From a checkpoint of a small image FSQ autoencoder: batches of 128.
Rows from block 7 of the encoder of a small image FSQ autoencoder, named by matrix and row number. Rows with one number belong to one channel. Each number is 500 + 40 x the weight over its row's rms, rounded and kept within 0 to 999. All counts start at 0. Numbers have three digits each.
After each channel's rows are labels from the 100 images, of 14976, where the channel reaches its highest value: "top examples" is what is common among them. Only what is clearly more common there than usual is listed. The data: stained colorectal tissue patches (NCT-CRC-HE-100K).
# convs0: expand pointwise conv (encoder.blocks.7.convs.0.weight, 512x128x1x1), inputs 0-127
# convs1: depthwise 3x3 conv (encoder.blocks.7.convs.1.weight, 512x1x3x3, trained with AdamW), a 3x3 kernel
# convs2: project pointwise conv (encoder.blocks.7.convs.2.weight, 128x512x1x1, transposed), outputs 0-127

convs0.501:489463448462482485499404508622528534481484554468579519550479550546470511555505472525534519537467504533534593520469538407517476533474514443493504413529503553501505510505508561528531502482493464469546409534456450486521516514537502483460603528438534551521460513450542525446503441487457560445463442471529500517496509537533465498523462549531483446535450544475526498516455516515487439467465
convs1.501:469426487504567451482516480
convs2.501:456487487505503471488548480539461510510502527465540482540546535507482576553570537444445532441472439509490428569517427606501515469494442459474443472457519504517466457494499469481475493471487532546460533487557471573502531500492485508451511454489531500524473518472529454452507579384510498543563511480515554455440479503587497467541535463570525519510543564517492543495475461470442580474438
top examples: tissue: tumour epithelium; tissue: lymphocytes

convs0.503:477507475502527523553534449561532448516544505521475501438506546553464519572525446534506565468488450480453476527557519619460461494489472510524500438502442466490475461503453509518561487458503563486434517397514440464475574495558539494507495488511448504509522544485464518533486487538559519489562489506430467404478551504465522517567496463531496487504490455440482514581512548499488598429492
convs1.503:532505500529537512491401467
convs2.503:531488491575456505542519536497455534508519415499473435501474474523548521473473560397534489536512522511490480520493434465563444570458442505445476559526499526492521528535487513520386507473449506512487437544500557491497468535467475521480461568540551469457432580513466453472524495549473378503434509543505552576550508518511460527453516450553548528534534512535506505497439503502528486499474
top examples: tissue: adipose tissue

convs0.102:427496503538501578516486484575532491512486563493523564554445430489489454515527474534480436527456498559515563416499505390543497513513488472531488527479539484490570446484439522472483601502527441488570477529523528531517424525535508509543510498485506476591479510554518555447524558462489520451522521529519506541555522555470553498547483464579521480528525481502433511463478541413488460513481
convs1.102:464445500478440502528572501
convs2.102:450505520428456521526543484545426496564488542509474545545515498535534497426592459538500466522486535508442492506500494442470436572571517476540515474532549470509518485574483492570459581464486452566496511504493492475508483437535472469546461489511561470526486505538463538436579505533455594549549547493526532490514504531496499483506467449505490448539565453544496575571487538432516475562483
top examples: tissue: tumour epithelium; tissue: normal colon mucosa

convs0.237:507547515473414405464494429539460477560461431544478435536548550433445528423508445558543481539508517513520531488480479529511506445534556486448516500532518548481461471494503532551453516574629542517483548507442470471497468524423525495534497454464475518501489437490510563484544520478478518500493474457488432508474484456459460494520479546496484506442510480508531438447541535581528545553511
convs1.237:525539468490530536520588473
convs2.237:499446546545534535516500464476520472525524510484495555554533449524493564537500429462390422554517472537439578516511459550450482509509503529538476486500494484545519578454515377508491434497547480532549460549501500538514517443504505457455561556509560506475462458540424488553500468455488549498494517435560546528492485509502503564499443482517490520456475499541485537509427530530440467419482
top examples: tissue: lymphocytes

convs0.364:556433526478550489537539506455451487453435502458529483441472441478558414524441424588496473473469469475476498485527499565508487483484524506535538510497434455467463510526555487476511497440535481387505459512508565567493519492464517548497536546472492506566539507450523488502503495465498503486504522493549551543466412514514500477387581545523543514410481504483496546559524476484443552516459
convs1.364:477447478467438543512477444
convs2.364:553480492513540438533552508528414491486543456457618491444454461497514495541450526537474417508503525546486500467546475502483489581479439467505552473502473476468459503452545467492479533429469549382453555468479485503441448477486464498458456541475547561494487534498552498522486522474481423552443550557539511523540487477468451493382529501489529494488509504483500516526474502419467468473469
top examples: tissue: adipose tissue

convs0.381:528506507447492528462447483507502517475507471470564412466508521452533469462531552521454513481490565504535536482492522493530508562535500544521467514464526537400489591491485499534498508501529470554482479504461472465499540557513535469475495466476509561443505554492408563513526566487547525532475437390574461486509354529473522459589513449456541504511484484434493518489477556509496466457512
convs1.381:466478471487595465488472475
convs2.381:464546526496470506511564485500426578509512462493487458465456491522531480484445505504480470517465463521451439551466523548505460461497477455497481503496400540545522482565480495371524490489451526469524445556451463547490469439444493471515498553555554468549505414431491478524513483455446503477455502551402554575536500436547517452492477490489496535443557522527476518497562475441512549516487
top examples: tissue: adipose tissue

convs0.429:516516438538572494486547515517583469511490505492526520523538555569518473536492539448507480486497509529429502527518400566489430484525543492563469417528488520515489549450475566482551550556480454486549557484480491503405514460454538551503509489436457559492514520487516492520497380539586499481529464523540436471494461506496527490546505482469529449540543514477496455515514494429501440487590
convs1.429:541579510475438512486535517
convs2.429:479512469505515528453506533530481496485522499423494511462492486479480494459456422515529550513576471437513471508501513542543497546465492501529505487510457464550511400561463510508453523431520494461534473476549504490522460492432543499455498491514478498489542581464490487550472520567563538541557521525592429585502462426556532600479548466485471525541490538463561545500525466530532581501400
top examples: tissue: lymphocytes

convs0.258:466502526499520512486511489486490535464501487506407445458546524421536591522543454523494512488465585496427531491500528570540446418538525540559482472473566540555443481515533482491495494460514461502512447507569537508453449509561482506483538503459460443463520498496472494501514602539467444492534531462461524474471454462536528519477610540540504481519535381477501449454503525519534552478455
convs1.258:498481489498448525505603500
convs2.258:460483552459529502517448493586405577462514498587509556515539547504527515487523569487571513556445473596491472467569510557507472447476482512545477478458514498522443477527524485482489446496498460486412484507501457530483510507475529509444466513513404487501494440567495547502585551508503491506553487542483518490491450523416469453537497590544482503545464421487533481519543530539522469542516
top examples: tissue: lymphocytes

convs0.69:512517470461457568485484472500547541497546498477492495494553530518536424546544565505523506520550459563532551515470502487418535438544481510477471525486481535573530486504543527484549457477441458486587465519536500465534468455448506510495502488581511513567499483496486506530540514583496505488412477511561515550488439466475602547500506412472549539451555512470476522488433531449527393455467
convs1.69:525469513504465486569580511
convs2.69:454463501450497537505566537501472458447518505467504455506512533517460503538484472457507537553553434535568514513483546540565550512544455565480558521459522436529517504452452416495459502558528464436457496467489443502497473512488486562496400448455467565487500446540475524506477499500459463519405481464446526560502488450526493535519477420564426559448534533490472492565479464496433459547492
top examples: tissue: tumour epithelium