{
  "model": "image FSQ autoencoder",
  "image_size": 48,
  "downsampling_factor": 8,
  "encoder_activation": "gelu",
  "encoder_stem": "single",
  "encoder_expansion": 4,
  "encoder_widths": [32, 64, 128, 256],
  "loss": "l1",
  "decoder_widths": [64, 128, 256, 256],
  "decoder_upsampling": "nearest_conv",
  "init": "torch_default",
  "beta2": 0.99,
  "shampoo_beta": 0.95,
  "merge_dims": false,
  "weight_decay": 0.05
}
Rows from block 2 of the decoder of a small image FSQ autoencoder, named by matrix and row number. Each number is 50 + 15 x the weight over its row's rms, rounded and kept within 0 to 99. All counts start at 0.
After each channel's rows are labels from the 100 images, of 14976, where the channel reaches its highest value: "responds to" is what is common among them. Only what is clearly more common there than usual is listed. The data: stained colorectal tissue patches (NCT-CRC-HE-100K). In brackets: how many of the 100.
# conv: 3x3 conv (decoder.decb.0.0.conv.weight, 256x256x3x3, each kernel summed), inputs 86-171

conv.163:52 56 74 44 51 42 58 46 43 39 56 30 61 59 33 40 54 59 65 19 61 54 26 62 75 34 45 65 25 67 38 79 22 55 51 60 62 57 71 78 28 21 45 66 58 52 35 50 79 44 63 15 49 60 43 66 34 40 56 33 58 74 51 49 13 55 43 91 20 48 54 57 13 75 47 35 57 52 47 69 25 18 55 32 42 62
responds to: tissue: tumour epithelium (38)

conv.221:34 53 36 46 50 26 48 62 52 61 48 52 61 56 71 54 31 50 16 06 38 66 46 35 50 79 60 44 63 26 68 57 46 28 34 19 57 29 58 60 55 43 26 61 59 29 41 48 57 61 48 79 41 44 63 42 54 35 63 36 30 36 67 54 43 52 39 62 48 70 46 33 31 70 51 48 38 69 58 51 34 44 25 41 38 66
responds to: tissue: debris (30)

conv.121:34 67 50 41 48 43 76 43 33 40 35 39 42 70 44 53 38 44 75 54 70 67 79 50 38 59 55 43 45 61 36 60 76 23 45 60 52 31 39 40 66 39 59 41 50 58 62 48 58 31 44 49 53 42 46 60 63 63 29 55 75 46 44 32 27 37 41 48 47 87 34 37 61 45 71 42 38 38 38 44 43 57 78 67 44 61
responds to: tissue: tumour epithelium (35)

conv.141:68 73 37 86 62 57 33 42 46 62 52 42 64 36 51 40 60 49 57 49 18 64 57 74 67 75 50 46 50 18 49 18 64 27 75 53 69 49 58 33 47 52 57 65 25 40 59 44 38 62 74 72 51 63 38 51 50 43 40 45 55 45 21 41 26 43 28 47 45 38 45 39 58 40 46 52 28 41 27 24 26 55 67 63 35 73
responds to: tissue: adipose tissue (44)

conv.175:46 38 53 40 33 33 35 51 59 12 44 61 59 50 15 53 48 57 31 55 49 23 48 42 42 59 26 57 54 61 63 89 55 62 85 44 61 69 69 72 49 43 57 40 21 53 87 52 69 37 63 47 77 53 27 27 60 11 48 45 57 70 44 28 36 58 56 64 49 80 46 58 52 44 40 44 47 37 63 39 54 41 75 55 65 67
responds to: tissue: adipose tissue (29)

conv.134:52 84 60 22 55 34 28 69 48 58 50 32 73 65 33 65 48 37 56 46 49 51 10 76 43 84 18 49 31 54 61 62 58 27 28 43 58 34 45 59 40 39 55 70 34 55 47 31 51 36 70 50 54 63 62 55 59 61 40 57 22 56 68 43 42 65 49 50 63 54 77 57 49 49 55 47 67 34 66 65 53 39 41 45 33 40
responds to: tissue: smooth muscle (32)

conv.115:53 55 55 03 40 59 52 81 64 73 48 52 31 70 49 57 41 54 43 51 48 42 70 51 39 55 48 53 82 58 55 66 57 29 60 61 58 38 49 64 25 49 63 49 58 68 60 38 59 67 50 74 64 70 48 20 50 50 59 41 30 49 36 75 59 44 55 47 51 40 41 40 53 67 62 58 58 74 59 54 52 58 40 51 61 28
responds to: tissue: adipose tissue (29)

conv.152:79 37 52 54 31 64 55 75 29 43 19 55 39 35 10 58 48 36 47 63 51 41 58 41 59 48 49 59 60 47 47 51 61 54 62 55 40 55 33 42 50 42 73 61 47 60 72 41 62 46 31 44 51 44 49 62 53 69 29 57 50 34 04 55 49 42 64 64 63 34 35 61 50 86 61 42 76 62 64 50 42 45 30 24 24 40
responds to: tissue: tumour epithelium (38)

conv.66:45 54 42 65 72 61 75 50 49 57 31 66 07 78 54 55 49 37 09 37 42 65 56 40 37 77 47 27 67 40 40 37 70 34 41 45 30 40 52 51 64 65 40 53 23 37 45 46 44 49 32 42 52 63 62 37 57 66 45 52 26 33 63 87 83 50 60 54 66 59 64 30 48 34 74 45 67 57 65 49 60 62 20 66 66 45
responds to: tissue: tumour epithelium (54)

conv.165:40 81 49 44 59 74 42 54 69 57 67 50 74 57 62 35 52 37 43 57 50 47 58 40 40 36 52 67 57 43 51 56 72 70 43 42 42 40 59 46 49 54 36 22 57 72 44 47 35 60 80 36 51 44 58 67 57 45 31 38 80 50 53 53 67 68 49 65 47 15 36 23 59 45 23 50 54 56 23 44 25 62 46 67 53 38
responds to: tissue: mucus (28)

conv.112:55 19 50 69 77 38 36 55 34 76 45 48 37 55 51 34 46 67 50 62 58 22 74 46 53 77 57 22 73 66 42 57 66 55 57 61 50 50 38 55 54 63 50 52 27 27 70 58 62 57 55 76 24 45 60 41 34 47 49 85 84 07 69 63 64 77 57 77 45 30 43 59 49 63 65 36 57 51 35 38 53 57 69 48 42 36
responds to: tissue: lymphocytes (85)

conv.171:69 58 64 44 55 56 27 34 79 27 57 48 16 47 38 54 31 71 41 31 58 56 77 15 37 54 62 60 47 53 49 26 37 51 42 54 42 38 21 67 53 64 51 58 69 48 40 66 65 52 57 33 20 41 72 56 48 47 31 54 41 55 28 71 69 59 59 40 42 70 59 45 47 41 77 41 72 54 32 72 37 13 42 61 52 54
responds to: tissue: lymphocytes (49)

conv.252:57 47 46 45 28 55 62 37 50 54 27 37 57 30 38 34 35 56 40 66 47 49 69 40 43 63 24 44 35 48 59 28 52 64 36 39 40 42 72 42 38 70 43 50 79 39 68 32 74 71 40 57 57 64 55 60 77 24 59 35 41 59 46 59 55 56 75 43 63 45 49 70 71 49 61 72 65 49 62 39 73 42 44 51 13 48
responds to: tissue: normal colon mucosa (38); tissue: tumour epithelium (38)

conv.255:31 66 47 38 39 41 64 73 36 56 64 63 53 49 58 71 52 56 54 30 63 74 44 56 57 43 72 85 62 14 26 45 64 53 67 44 62 45 42 42 76 32 46 34 34 56 59 69 40 65 50 51 40 69 45 71 57 60 65 48 49 52 40 00 41 34 57 77 36 24 28 48 67 63 37 62 24 44 63 57 55 63 44 53 65 51
responds to: tissue: adipose tissue (39)

conv.77:59 44 57 82 57 47 47 70 40 77 46 63 58 43 78 58 44 46 53 71 47 55 56 57 42 47 77 43 80 53 55 30 59 64 45 49 42 57 39 31 50 86 50 31 34 38 64 68 58 49 36 64 70 59 46 58 67 58 30 48 40 48 50 73 61 22 50 45 48 37 44 60 32 16 35 51 55 47 20 54 42 65 52 43 75 77
responds to: tissue: tumour epithelium (69)

conv.122:37 71 48 53 65 48 64 30 33 26 57 68 88 21 50 46 61 70 33 65 58 41 59 31 69 41 22 48 49 49 69 72 63 62 56 59 49 47 62 53 47 50 54 20 66 34 48 43 30 73 50 60 63 50 51 25 52 19 72 61 77 38 31 45 56 73 28 59 64 34 63 50 40 56 50 45 68 47 47 54 71 49 82 53 28 16
responds to: tissue: adipose tissue (43)

conv.168:51 31 37 18 57 55 53 48 45 57 68 45 50 38 51 56 37 41 70 52 90 35 62 35 48 31 57 22 31 79 47 46 67 56 57 82 43 71 46 58 47 49 50 48 66 22 39 36 57 43 46 41 43 21 54 72 49 63 66 29 32 70 47 86 56 40 65 48 41 62 85 53 39 43 47 19 41 63 35 28 51 47 51 63 67 58
responds to: tissue: lymphocytes (81)

conv.119:21 35 66 38 36 59 55 66 49 57 53 47 82 79 67 43 23 65 50 55 57 57 56 63 58 45 41 51 42 65 24 07 36 46 39 53 57 45 28 51 80 69 49 29 94 66 22 33 46 47 39 48 40 66 52 62 42 28 49 49 43 71 22 50 52 61 47 84 44 41 36 39 60 43 42 65 38 42 44 74 39 39 45 51 51 41
responds to: tissue: tumour epithelium (52)

conv.99:55 46 54 20 37 34 32 75 67 53 32 23 64 58 65 42 22 25 60 51 73 28 39 62 32 45 55 54 39 52 51 51 58 48 42 44 48 48 68 45 46 53 58 47 44 54 42 80 61 23 41 64 41 57 81 31 72 26 35 33 63 54 38 51 66 39 56 65 19 58 58 36 17 64 57 41 61 62 63 49 27 28 61 44 74 44
responds to: tissue: tumour epithelium (39)

conv.63:42 56 29 59 62 54 51 80 18 65 55 37 43 69 51 68 76 43 57 48 44 83 50 29 44 37 46 58 52 57 52 60 47 66 66 61 49 40 47 33 43 48 53 50 29 51 51 73 29 57 23 49 47 59 43 45 28 59 62 41 59 68 36 24 51 80 31 82 65 36 59 45 46 65 31 42 49 29 71 91 35 53 57 50 38 55
responds to: tissue: lymphocytes (100)

conv.204:38 57 29 62 34 61 51 57 68 36 35 38 45 43 65 34 42 18 61 57 21 59 77 55 25 25 24 71 45 67 55 78 78 43 50 50 41 69 46 59 38 39 28 44 78 47 43 71 42 11 20 44 51 40 59 44 45 42 25 59 59 91 40 57 72 69 49 53 48 30 35 21 57 53 60 81 64 51 42 58 54 51 55 20 60 78
responds to: tissue: lymphocytes (81)

conv.231:48 69 49 79 76 83 69 37 60 35 46 53 47 35 51 40 36 47 30 40 41 31 57 43 44 53 36 21 61 60 42 41 52 41 65 79 17 42 75 48 59 42 24 62 59 40 80 72 35 57 47 57 22 62 39 83 59 60 38 65 34 31 34 68 68 57 77 39 23 27 53 41 38 51 79 36 80 60 53 43 24 44 46 67 45 39
responds to: tissue: lymphocytes (97)

conv.235:69 32 46 62 49 33 46 47 45 34 60 53 41 58 14 67 57 20 57 62 61 44 50 40 76 68 37 54 32 83 37 12 52 35 39 56 35 65 48 46 57 30 31 49 46 61 44 26 84 52 46 50 63 78 70 39 81 46 68 63 38 20 51 71 62 35 35 42 73 79 65 67 50 32 48 70 58 64 30 38 32 45 59 49 44 34
responds to: tissue: normal colon mucosa (65)

conv.129:52 11 43 46 42 31 44 68 89 36 47 60 53 65 56 51 31 63 43 31 55 65 43 39 79 48 46 56 70 77 69 42 36 43 69 57 46 50 37 51 58 71 55 24 70 52 32 68 37 57 58 61 65 41 48 51 45 44 40 24 46 57 26 56 52 42 25 37 34 49 52 77 49 72 21 23 37 42 31 66 63 35 57 63 62 57
responds to: tissue: debris (27)

conv.2:51 49 62 42 42 45 45 46 58 34 39 64 22 51 12 50 41 53 66 37 43 39 75 54 50 54 61 41 69 54 28 66 34 46 64 74 71 50 42 57 28 58 62 54 23 43 68 68 41 47 30 67 65 63 40 45 71 48 57 53 35 41 56 56 61 40 37 50 71 62 73 76 47 55 86 55 71 48 44 57 59 30 56 26 07 56
responds to: tissue: normal colon mucosa (25)

conv.84:50 39 46 58 51 49 39 51 48 54 60 21 46 59 49 44 51 33 48 72 46 37 73 29 48 59 62 46 42 32 48 14 72 40 48 26 49 52 39 67 75 44 51 41 70 27 37 49 56 28 60 35 57 65 60 53 44 07 25 51 67 58 50 46 67 28 46 61 60 41 50 38 73 55 34 74 32 44 62 19 59 74 66 87 83 36
responds to: tissue: smooth muscle (34)

conv.94:30 47 51 72 39 55 57 59 32 44 71 58 30 72 52 37 68 38 60 92 49 26 80 48 54 55 54 50 43 47 45 45 72 35 71 67 80 57 25 55 67 55 47 30 43 44 56 69 29 65 45 55 37 17 61 52 39 48 28 38 40 50 56 40 28 52 39 73 79 57 58 33 29 53 23 60 73 47 30 58 24 53 34 77 70 60
responds to: tissue: adipose tissue (26)

conv.70:39 31 43 34 64 43 32 37 31 47 61 53 66 29 27 79 58 29 47 42 64 43 43 34 58 50 43 61 33 51 67 61 32 77 45 57 60 48 67 69 32 25 46 32 49 46 30 24 68 48 47 45 42 37 44 70 68 27 62 82 50 46 41 58 67 43 57 59 39 50 56 79 55 57 26 57 57 52 64 55 50 22 38 61 50 25
responds to: tissue: tumour epithelium (56)

conv.238:30 51 56 37 26 81 65 27 54 38 30 56 58 34 64 51 78 49 19 71 59 65 68 70 35 60 55 44 50 24 65 40 59 58 64 53 45 50 45 57 58 77 30 51 51 30 35 41 30 31 15 65 35 61 25 54 57 66 42 66 47 35 67 56 47 48 53 47 35 64 32 27 51 38 53 49 42 41 37 64 62 48 65 47 44 52
responds to: tissue: lymphocytes (95)

conv.80:38 46 51 43 41 40 26 20 41 34 37 38 53 24 37 30 48 44 49 41 47 66 47 28 77 47 65 24 20 66 41 48 51 71 46 52 36 62 43 33 41 56 39 41 56 31 43 74 39 48 42 31 36 60 54 45 45 40 43 71 47 31 60 46 42 53 41 34 24 53 53 60 43 36 54 40 66 39 77 26 34 56 79 42 42 54
responds to: tissue: lymphocytes (80)

conv.149:66 34 72 60 25 47 60 55 43 46 50 59 34 53 59 57 23 41 48 56 34 55 74 47 43 59 49 65 37 69 39 70 29 69 23 56 54 43 41 51 45 41 48 52 50 50 24 46 66 25 60 53 34 44 78 59 35 39 34 68 43 62 58 67 64 69 66 44 31 53 17 32 60 63 41 66 36 55 34 43 52 58 25 49 51 45
responds to: tissue: tumour epithelium (62)

conv.157:45 70 39 64 62 65 67 64 66 56 36 55 19 72 39 48 45 67 36 50 64 49 77 36 36 62 58 60 75 56 43 24 51 44 36 25 37 45 42 67 74 59 63 06 74 20 40 37 11 59 10 56 52 61 52 41 52 64 52 40 35 51 49 45 71 26 46 34 77 27 59 43 54 44 67 40 83 39 37 46 73 66 47 54 62 38
responds to: tissue: adipose tissue (34)

conv.190:57 28 35 30 65 29 47 65 44 75 60 44 67 53 70 64 59 68 79 71 61 53 58 55 68 59 64 38 40 72 40 58 32 43 38 63 55 67 46 57 11 62 71 15 55 54 66 70 74 73 51 45 51 47 59 30 51 55 48 58 45 45 86 46 57 38 66 40 42 76 43 54 78 22 60 47 65 62 24 92 60 48 61 34 66 30
responds to: tissue: debris (40); tissue: smooth muscle (37)

conv.250:56 70 42 53 66 55 42 80 09 75 61 37 73 40 36 50 58 33 60 42 61 15 49 51 58 48 51 28 58 60 43 79 52 45 46 27 71 36 35 27 38 74 42 39 47 14 75 27 30 82 39 78 62 29 47 60 44 60 43 59 43 59 57 45 47 52 21 61 65 49 54 42 49 94 55 73 36 45 82 25 56 49 42 53 42 51
responds to: tissue: lymphocytes (60)

conv.188:64 38 60 38 59 50 39 75 40 59 43 82 54 38 27 63 74 70 49 43 47 42 70 97 74 59 68 50 53 62 33 26 62 70 17 29 31 21 47 63 61 60 53 66 64 55 62 38 58 60 78 40 75 29 29 45 36 30 41 29 50 24 59 66 51 75 44 49 66 53 62 61 51 51 41 54 73 37 52 72 65 57 52 52 45 71
responds to: tissue: tumour epithelium (60); tissue: smooth muscle (32)

conv.24:28 48 63 38 36 45 61 72 60 38 23 61 47 57 48 35 39 65 57 43 57 37 78 41 51 51 46 38 36 74 70 32 57 54 34 50 43 63 63 34 25 43 49 47 76 44 69 60 45 31 42 27 72 54 55 58 29 32 28 38 37 68 23 67 46 40 66 39 42 64 49 69 40 43 37 25 44 41 60 68 53 26 50 38 30 60
responds to: tissue: tumour epithelium (46)

conv.199:67 21 68 51 52 28 55 55 55 64 78 55 56 48 47 69 53 45 70 74 74 20 61 43 32 72 58 43 38 57 35 68 66 38 64 59 56 60 48 83 64 64 39 53 28 61 39 35 76 56 59 65 74 32 57 34 41 31 52 55 58 52 43 32 48 27 66 48 96 70 47 41 71 60 51 50 39 53 65 58 71 38 43 59 49 48
responds to: tissue: adipose tissue (68)

conv.28:37 33 37 77 52 56 72 51 32 50 49 60 58 34 61 74 31 57 56 40 61 43 87 78 50 41 56 40 48 34 45 50 46 62 37 57 61 36 69 30 46 47 45 55 33 73 80 47 49 66 60 39 52 31 29 41 59 70 40 63 67 18 16 22 57 26 57 55 29 54 51 61 50 40 55 19 31 41 52 68 47 79 43 47 61 51
responds to: tissue: adipose tissue (32)

conv.49:53 60 61 75 55 25 52 42 45 69 68 59 44 61 51 47 74 74 76 38 30 43 29 76 66 27 31 35 42 62 37 44 48 48 30 35 67 47 32 52 01 55 45 53 18 42 45 51 63 41 76 56 60 64 47 58 60 62 55 69 54 31 62 43 75 44 47 52 45 53 40 66 88 18 61 45 29 42 38 53 19 67 37 56 47 53
responds to: tissue: lymphocytes (100)

conv.196:59 61 58 23 13 20 27 39 66 53 51 53 60 45 47 30 58 54 57 50 43 43 63 79 81 51 43 78 71 61 40 51 39 52 39 59 70 42 40 34 31 55 45 25 47 57 44 48 37 31 55 56 58 71 38 43 41 45 49 48 27 47 48 31 32 41 35 73 66 56 41 54 45 58 65 54 22 42 50 38 54 54 65 39 20 50
responds to: tissue: tumour epithelium (33)

conv.172:41 82 63 32 54 50 65 31 22 36 74 46 70 70 69 40 42 51 43 58 65 53 29 48 57 50 52 71 64 40 69 56 56 71 52 65 71 53 69 61 41 71 84 47 72 29 26 23 80 54 62 50 12 67 65 59 65 48 36 40 46 47 45 46 34 65 26 46 39 20 28 46 50 60 72 53 02 61 71 51 55 64 51 39 66 70
responds to: tissue: adipose tissue (79)

conv.104:27 55 33 52 62 56 62 46 57 49 65 23 64 68 63 28 55 75 39 60 45 52 64 40 35 63 37 56 55 53 37 53 50 45 43 60 49 55 40 50 41 39 44 38 58 64 53 67 53 62 55 35 30 59 65 65 34 39 50 29 85 56 46 35 75 60 67 76 23 21 59 51 57 36 11 48 59 21 26 51 37 58 45 45 67 37
responds to: tissue: debris (39); tissue: tumour epithelium (36)

conv.177:21 79 11 77 64 45 43 30 49 25 62 71 43 41 56 64 54 64 58 31 57 53 64 41 71 58 42 51 48 50 45 60 36 44 65 52 56 54 60 65 62 51 49 68 67 34 72 71 06 83 48 67 37 52 48 89 36 40 15 56 31 42 61 34 73 37 37 40 30 47 46 57 42 67 45 58 78 25 59 65 49 37 56 63 44 12
responds to: tissue: lymphocytes (54)

conv.195:42 47 69 69 37 59 53 70 73 55 25 32 68 45 63 46 62 56 40 78 51 42 55 75 40 40 49 32 59 58 31 63 60 23 45 59 51 58 63 43 37 67 24 54 89 50 41 59 46 38 36 60 26 82 44 61 49 78 39 51 42 49 58 65 43 57 30 50 59 16 30 42 31 25 76 53 50 85 30 47 36 47 46 11 55 60
responds to: tissue: lymphocytes (82)

conv.173:33 65 32 36 52 43 44 42 56 42 55 65 45 28 53 37 33 50 30 62 56 64 55 48 57 64 76 33 52 50 36 60 25 61 99 45 18 87 56 45 50 73 51 25 39 26 67 49 22 79 29 71 28 58 37 56 56 45 34 50 61 28 40 21 88 43 48 48 42 65 43 41 68 52 53 50 25 14 40 23 19 44 50 53 36 22
responds to: tissue: debris (49); tissue: smooth muscle (41)

conv.102:50 41 47 24 48 38 39 46 40 30 19 32 56 67 45 49 61 16 50 72 51 50 65 41 54 48 50 68 66 29 51 41 65 60 38 61 55 31 67 69 55 35 53 42 58 61 54 49 66 32 70 31 60 65 51 50 78 41 30 55 26 77 30 60 45 57 41 41 45 54 50 63 60 28 26 74 72 52 55 84 52 66 94 76 51 67
responds to: tissue: adipose tissue (48)

conv.176:28 45 72 63 27 51 68 42 54 47 39 66 41 60 56 25 37 41 34 65 57 30 78 47 71 49 57 27 50 20 64 45 72 60 36 22 68 45 29 59 33 68 50 02 76 20 79 77 25 34 44 83 67 53 36 33 47 40 26 34 28 51 60 34 64 25 60 40 55 54 39 66 39 60 55 49 57 51 41 44 74 59 57 71 79 41
responds to: tissue: normal colon mucosa (44)

conv.92:37 66 60 42 47 50 53 54 60 35 83 40 74 17 29 68 52 56 60 70 46 53 61 51 44 47 50 60 62 42 51 49 54 43 39 72 70 51 51 46 51 20 54 33 43 59 43 82 47 59 60 36 44 38 49 48 67 47 33 47 79 18 41 41 55 52 53 91 42 41 48 34 39 59 33 62 56 39 29 45 24 55 48 76 70 12
responds to: tissue: tumour epithelium (35); tissue: normal colon mucosa (28)

conv.86:52 66 48 70 39 68 36 21 74 84 48 49 35 44 31 72 25 63 41 44 55 15 49 41 66 64 22 59 24 32 64 41 75 62 47 49 44 45 53 58 64 41 47 48 30 49 85 52 50 59 62 38 51 59 53 74 60 24 40 48 35 43 11 46 86 61 91 29 27 44 43 37 58 34 63 38 25 40 50 65 51 56 62 69 44 45
responds to: tissue: lymphocytes (69)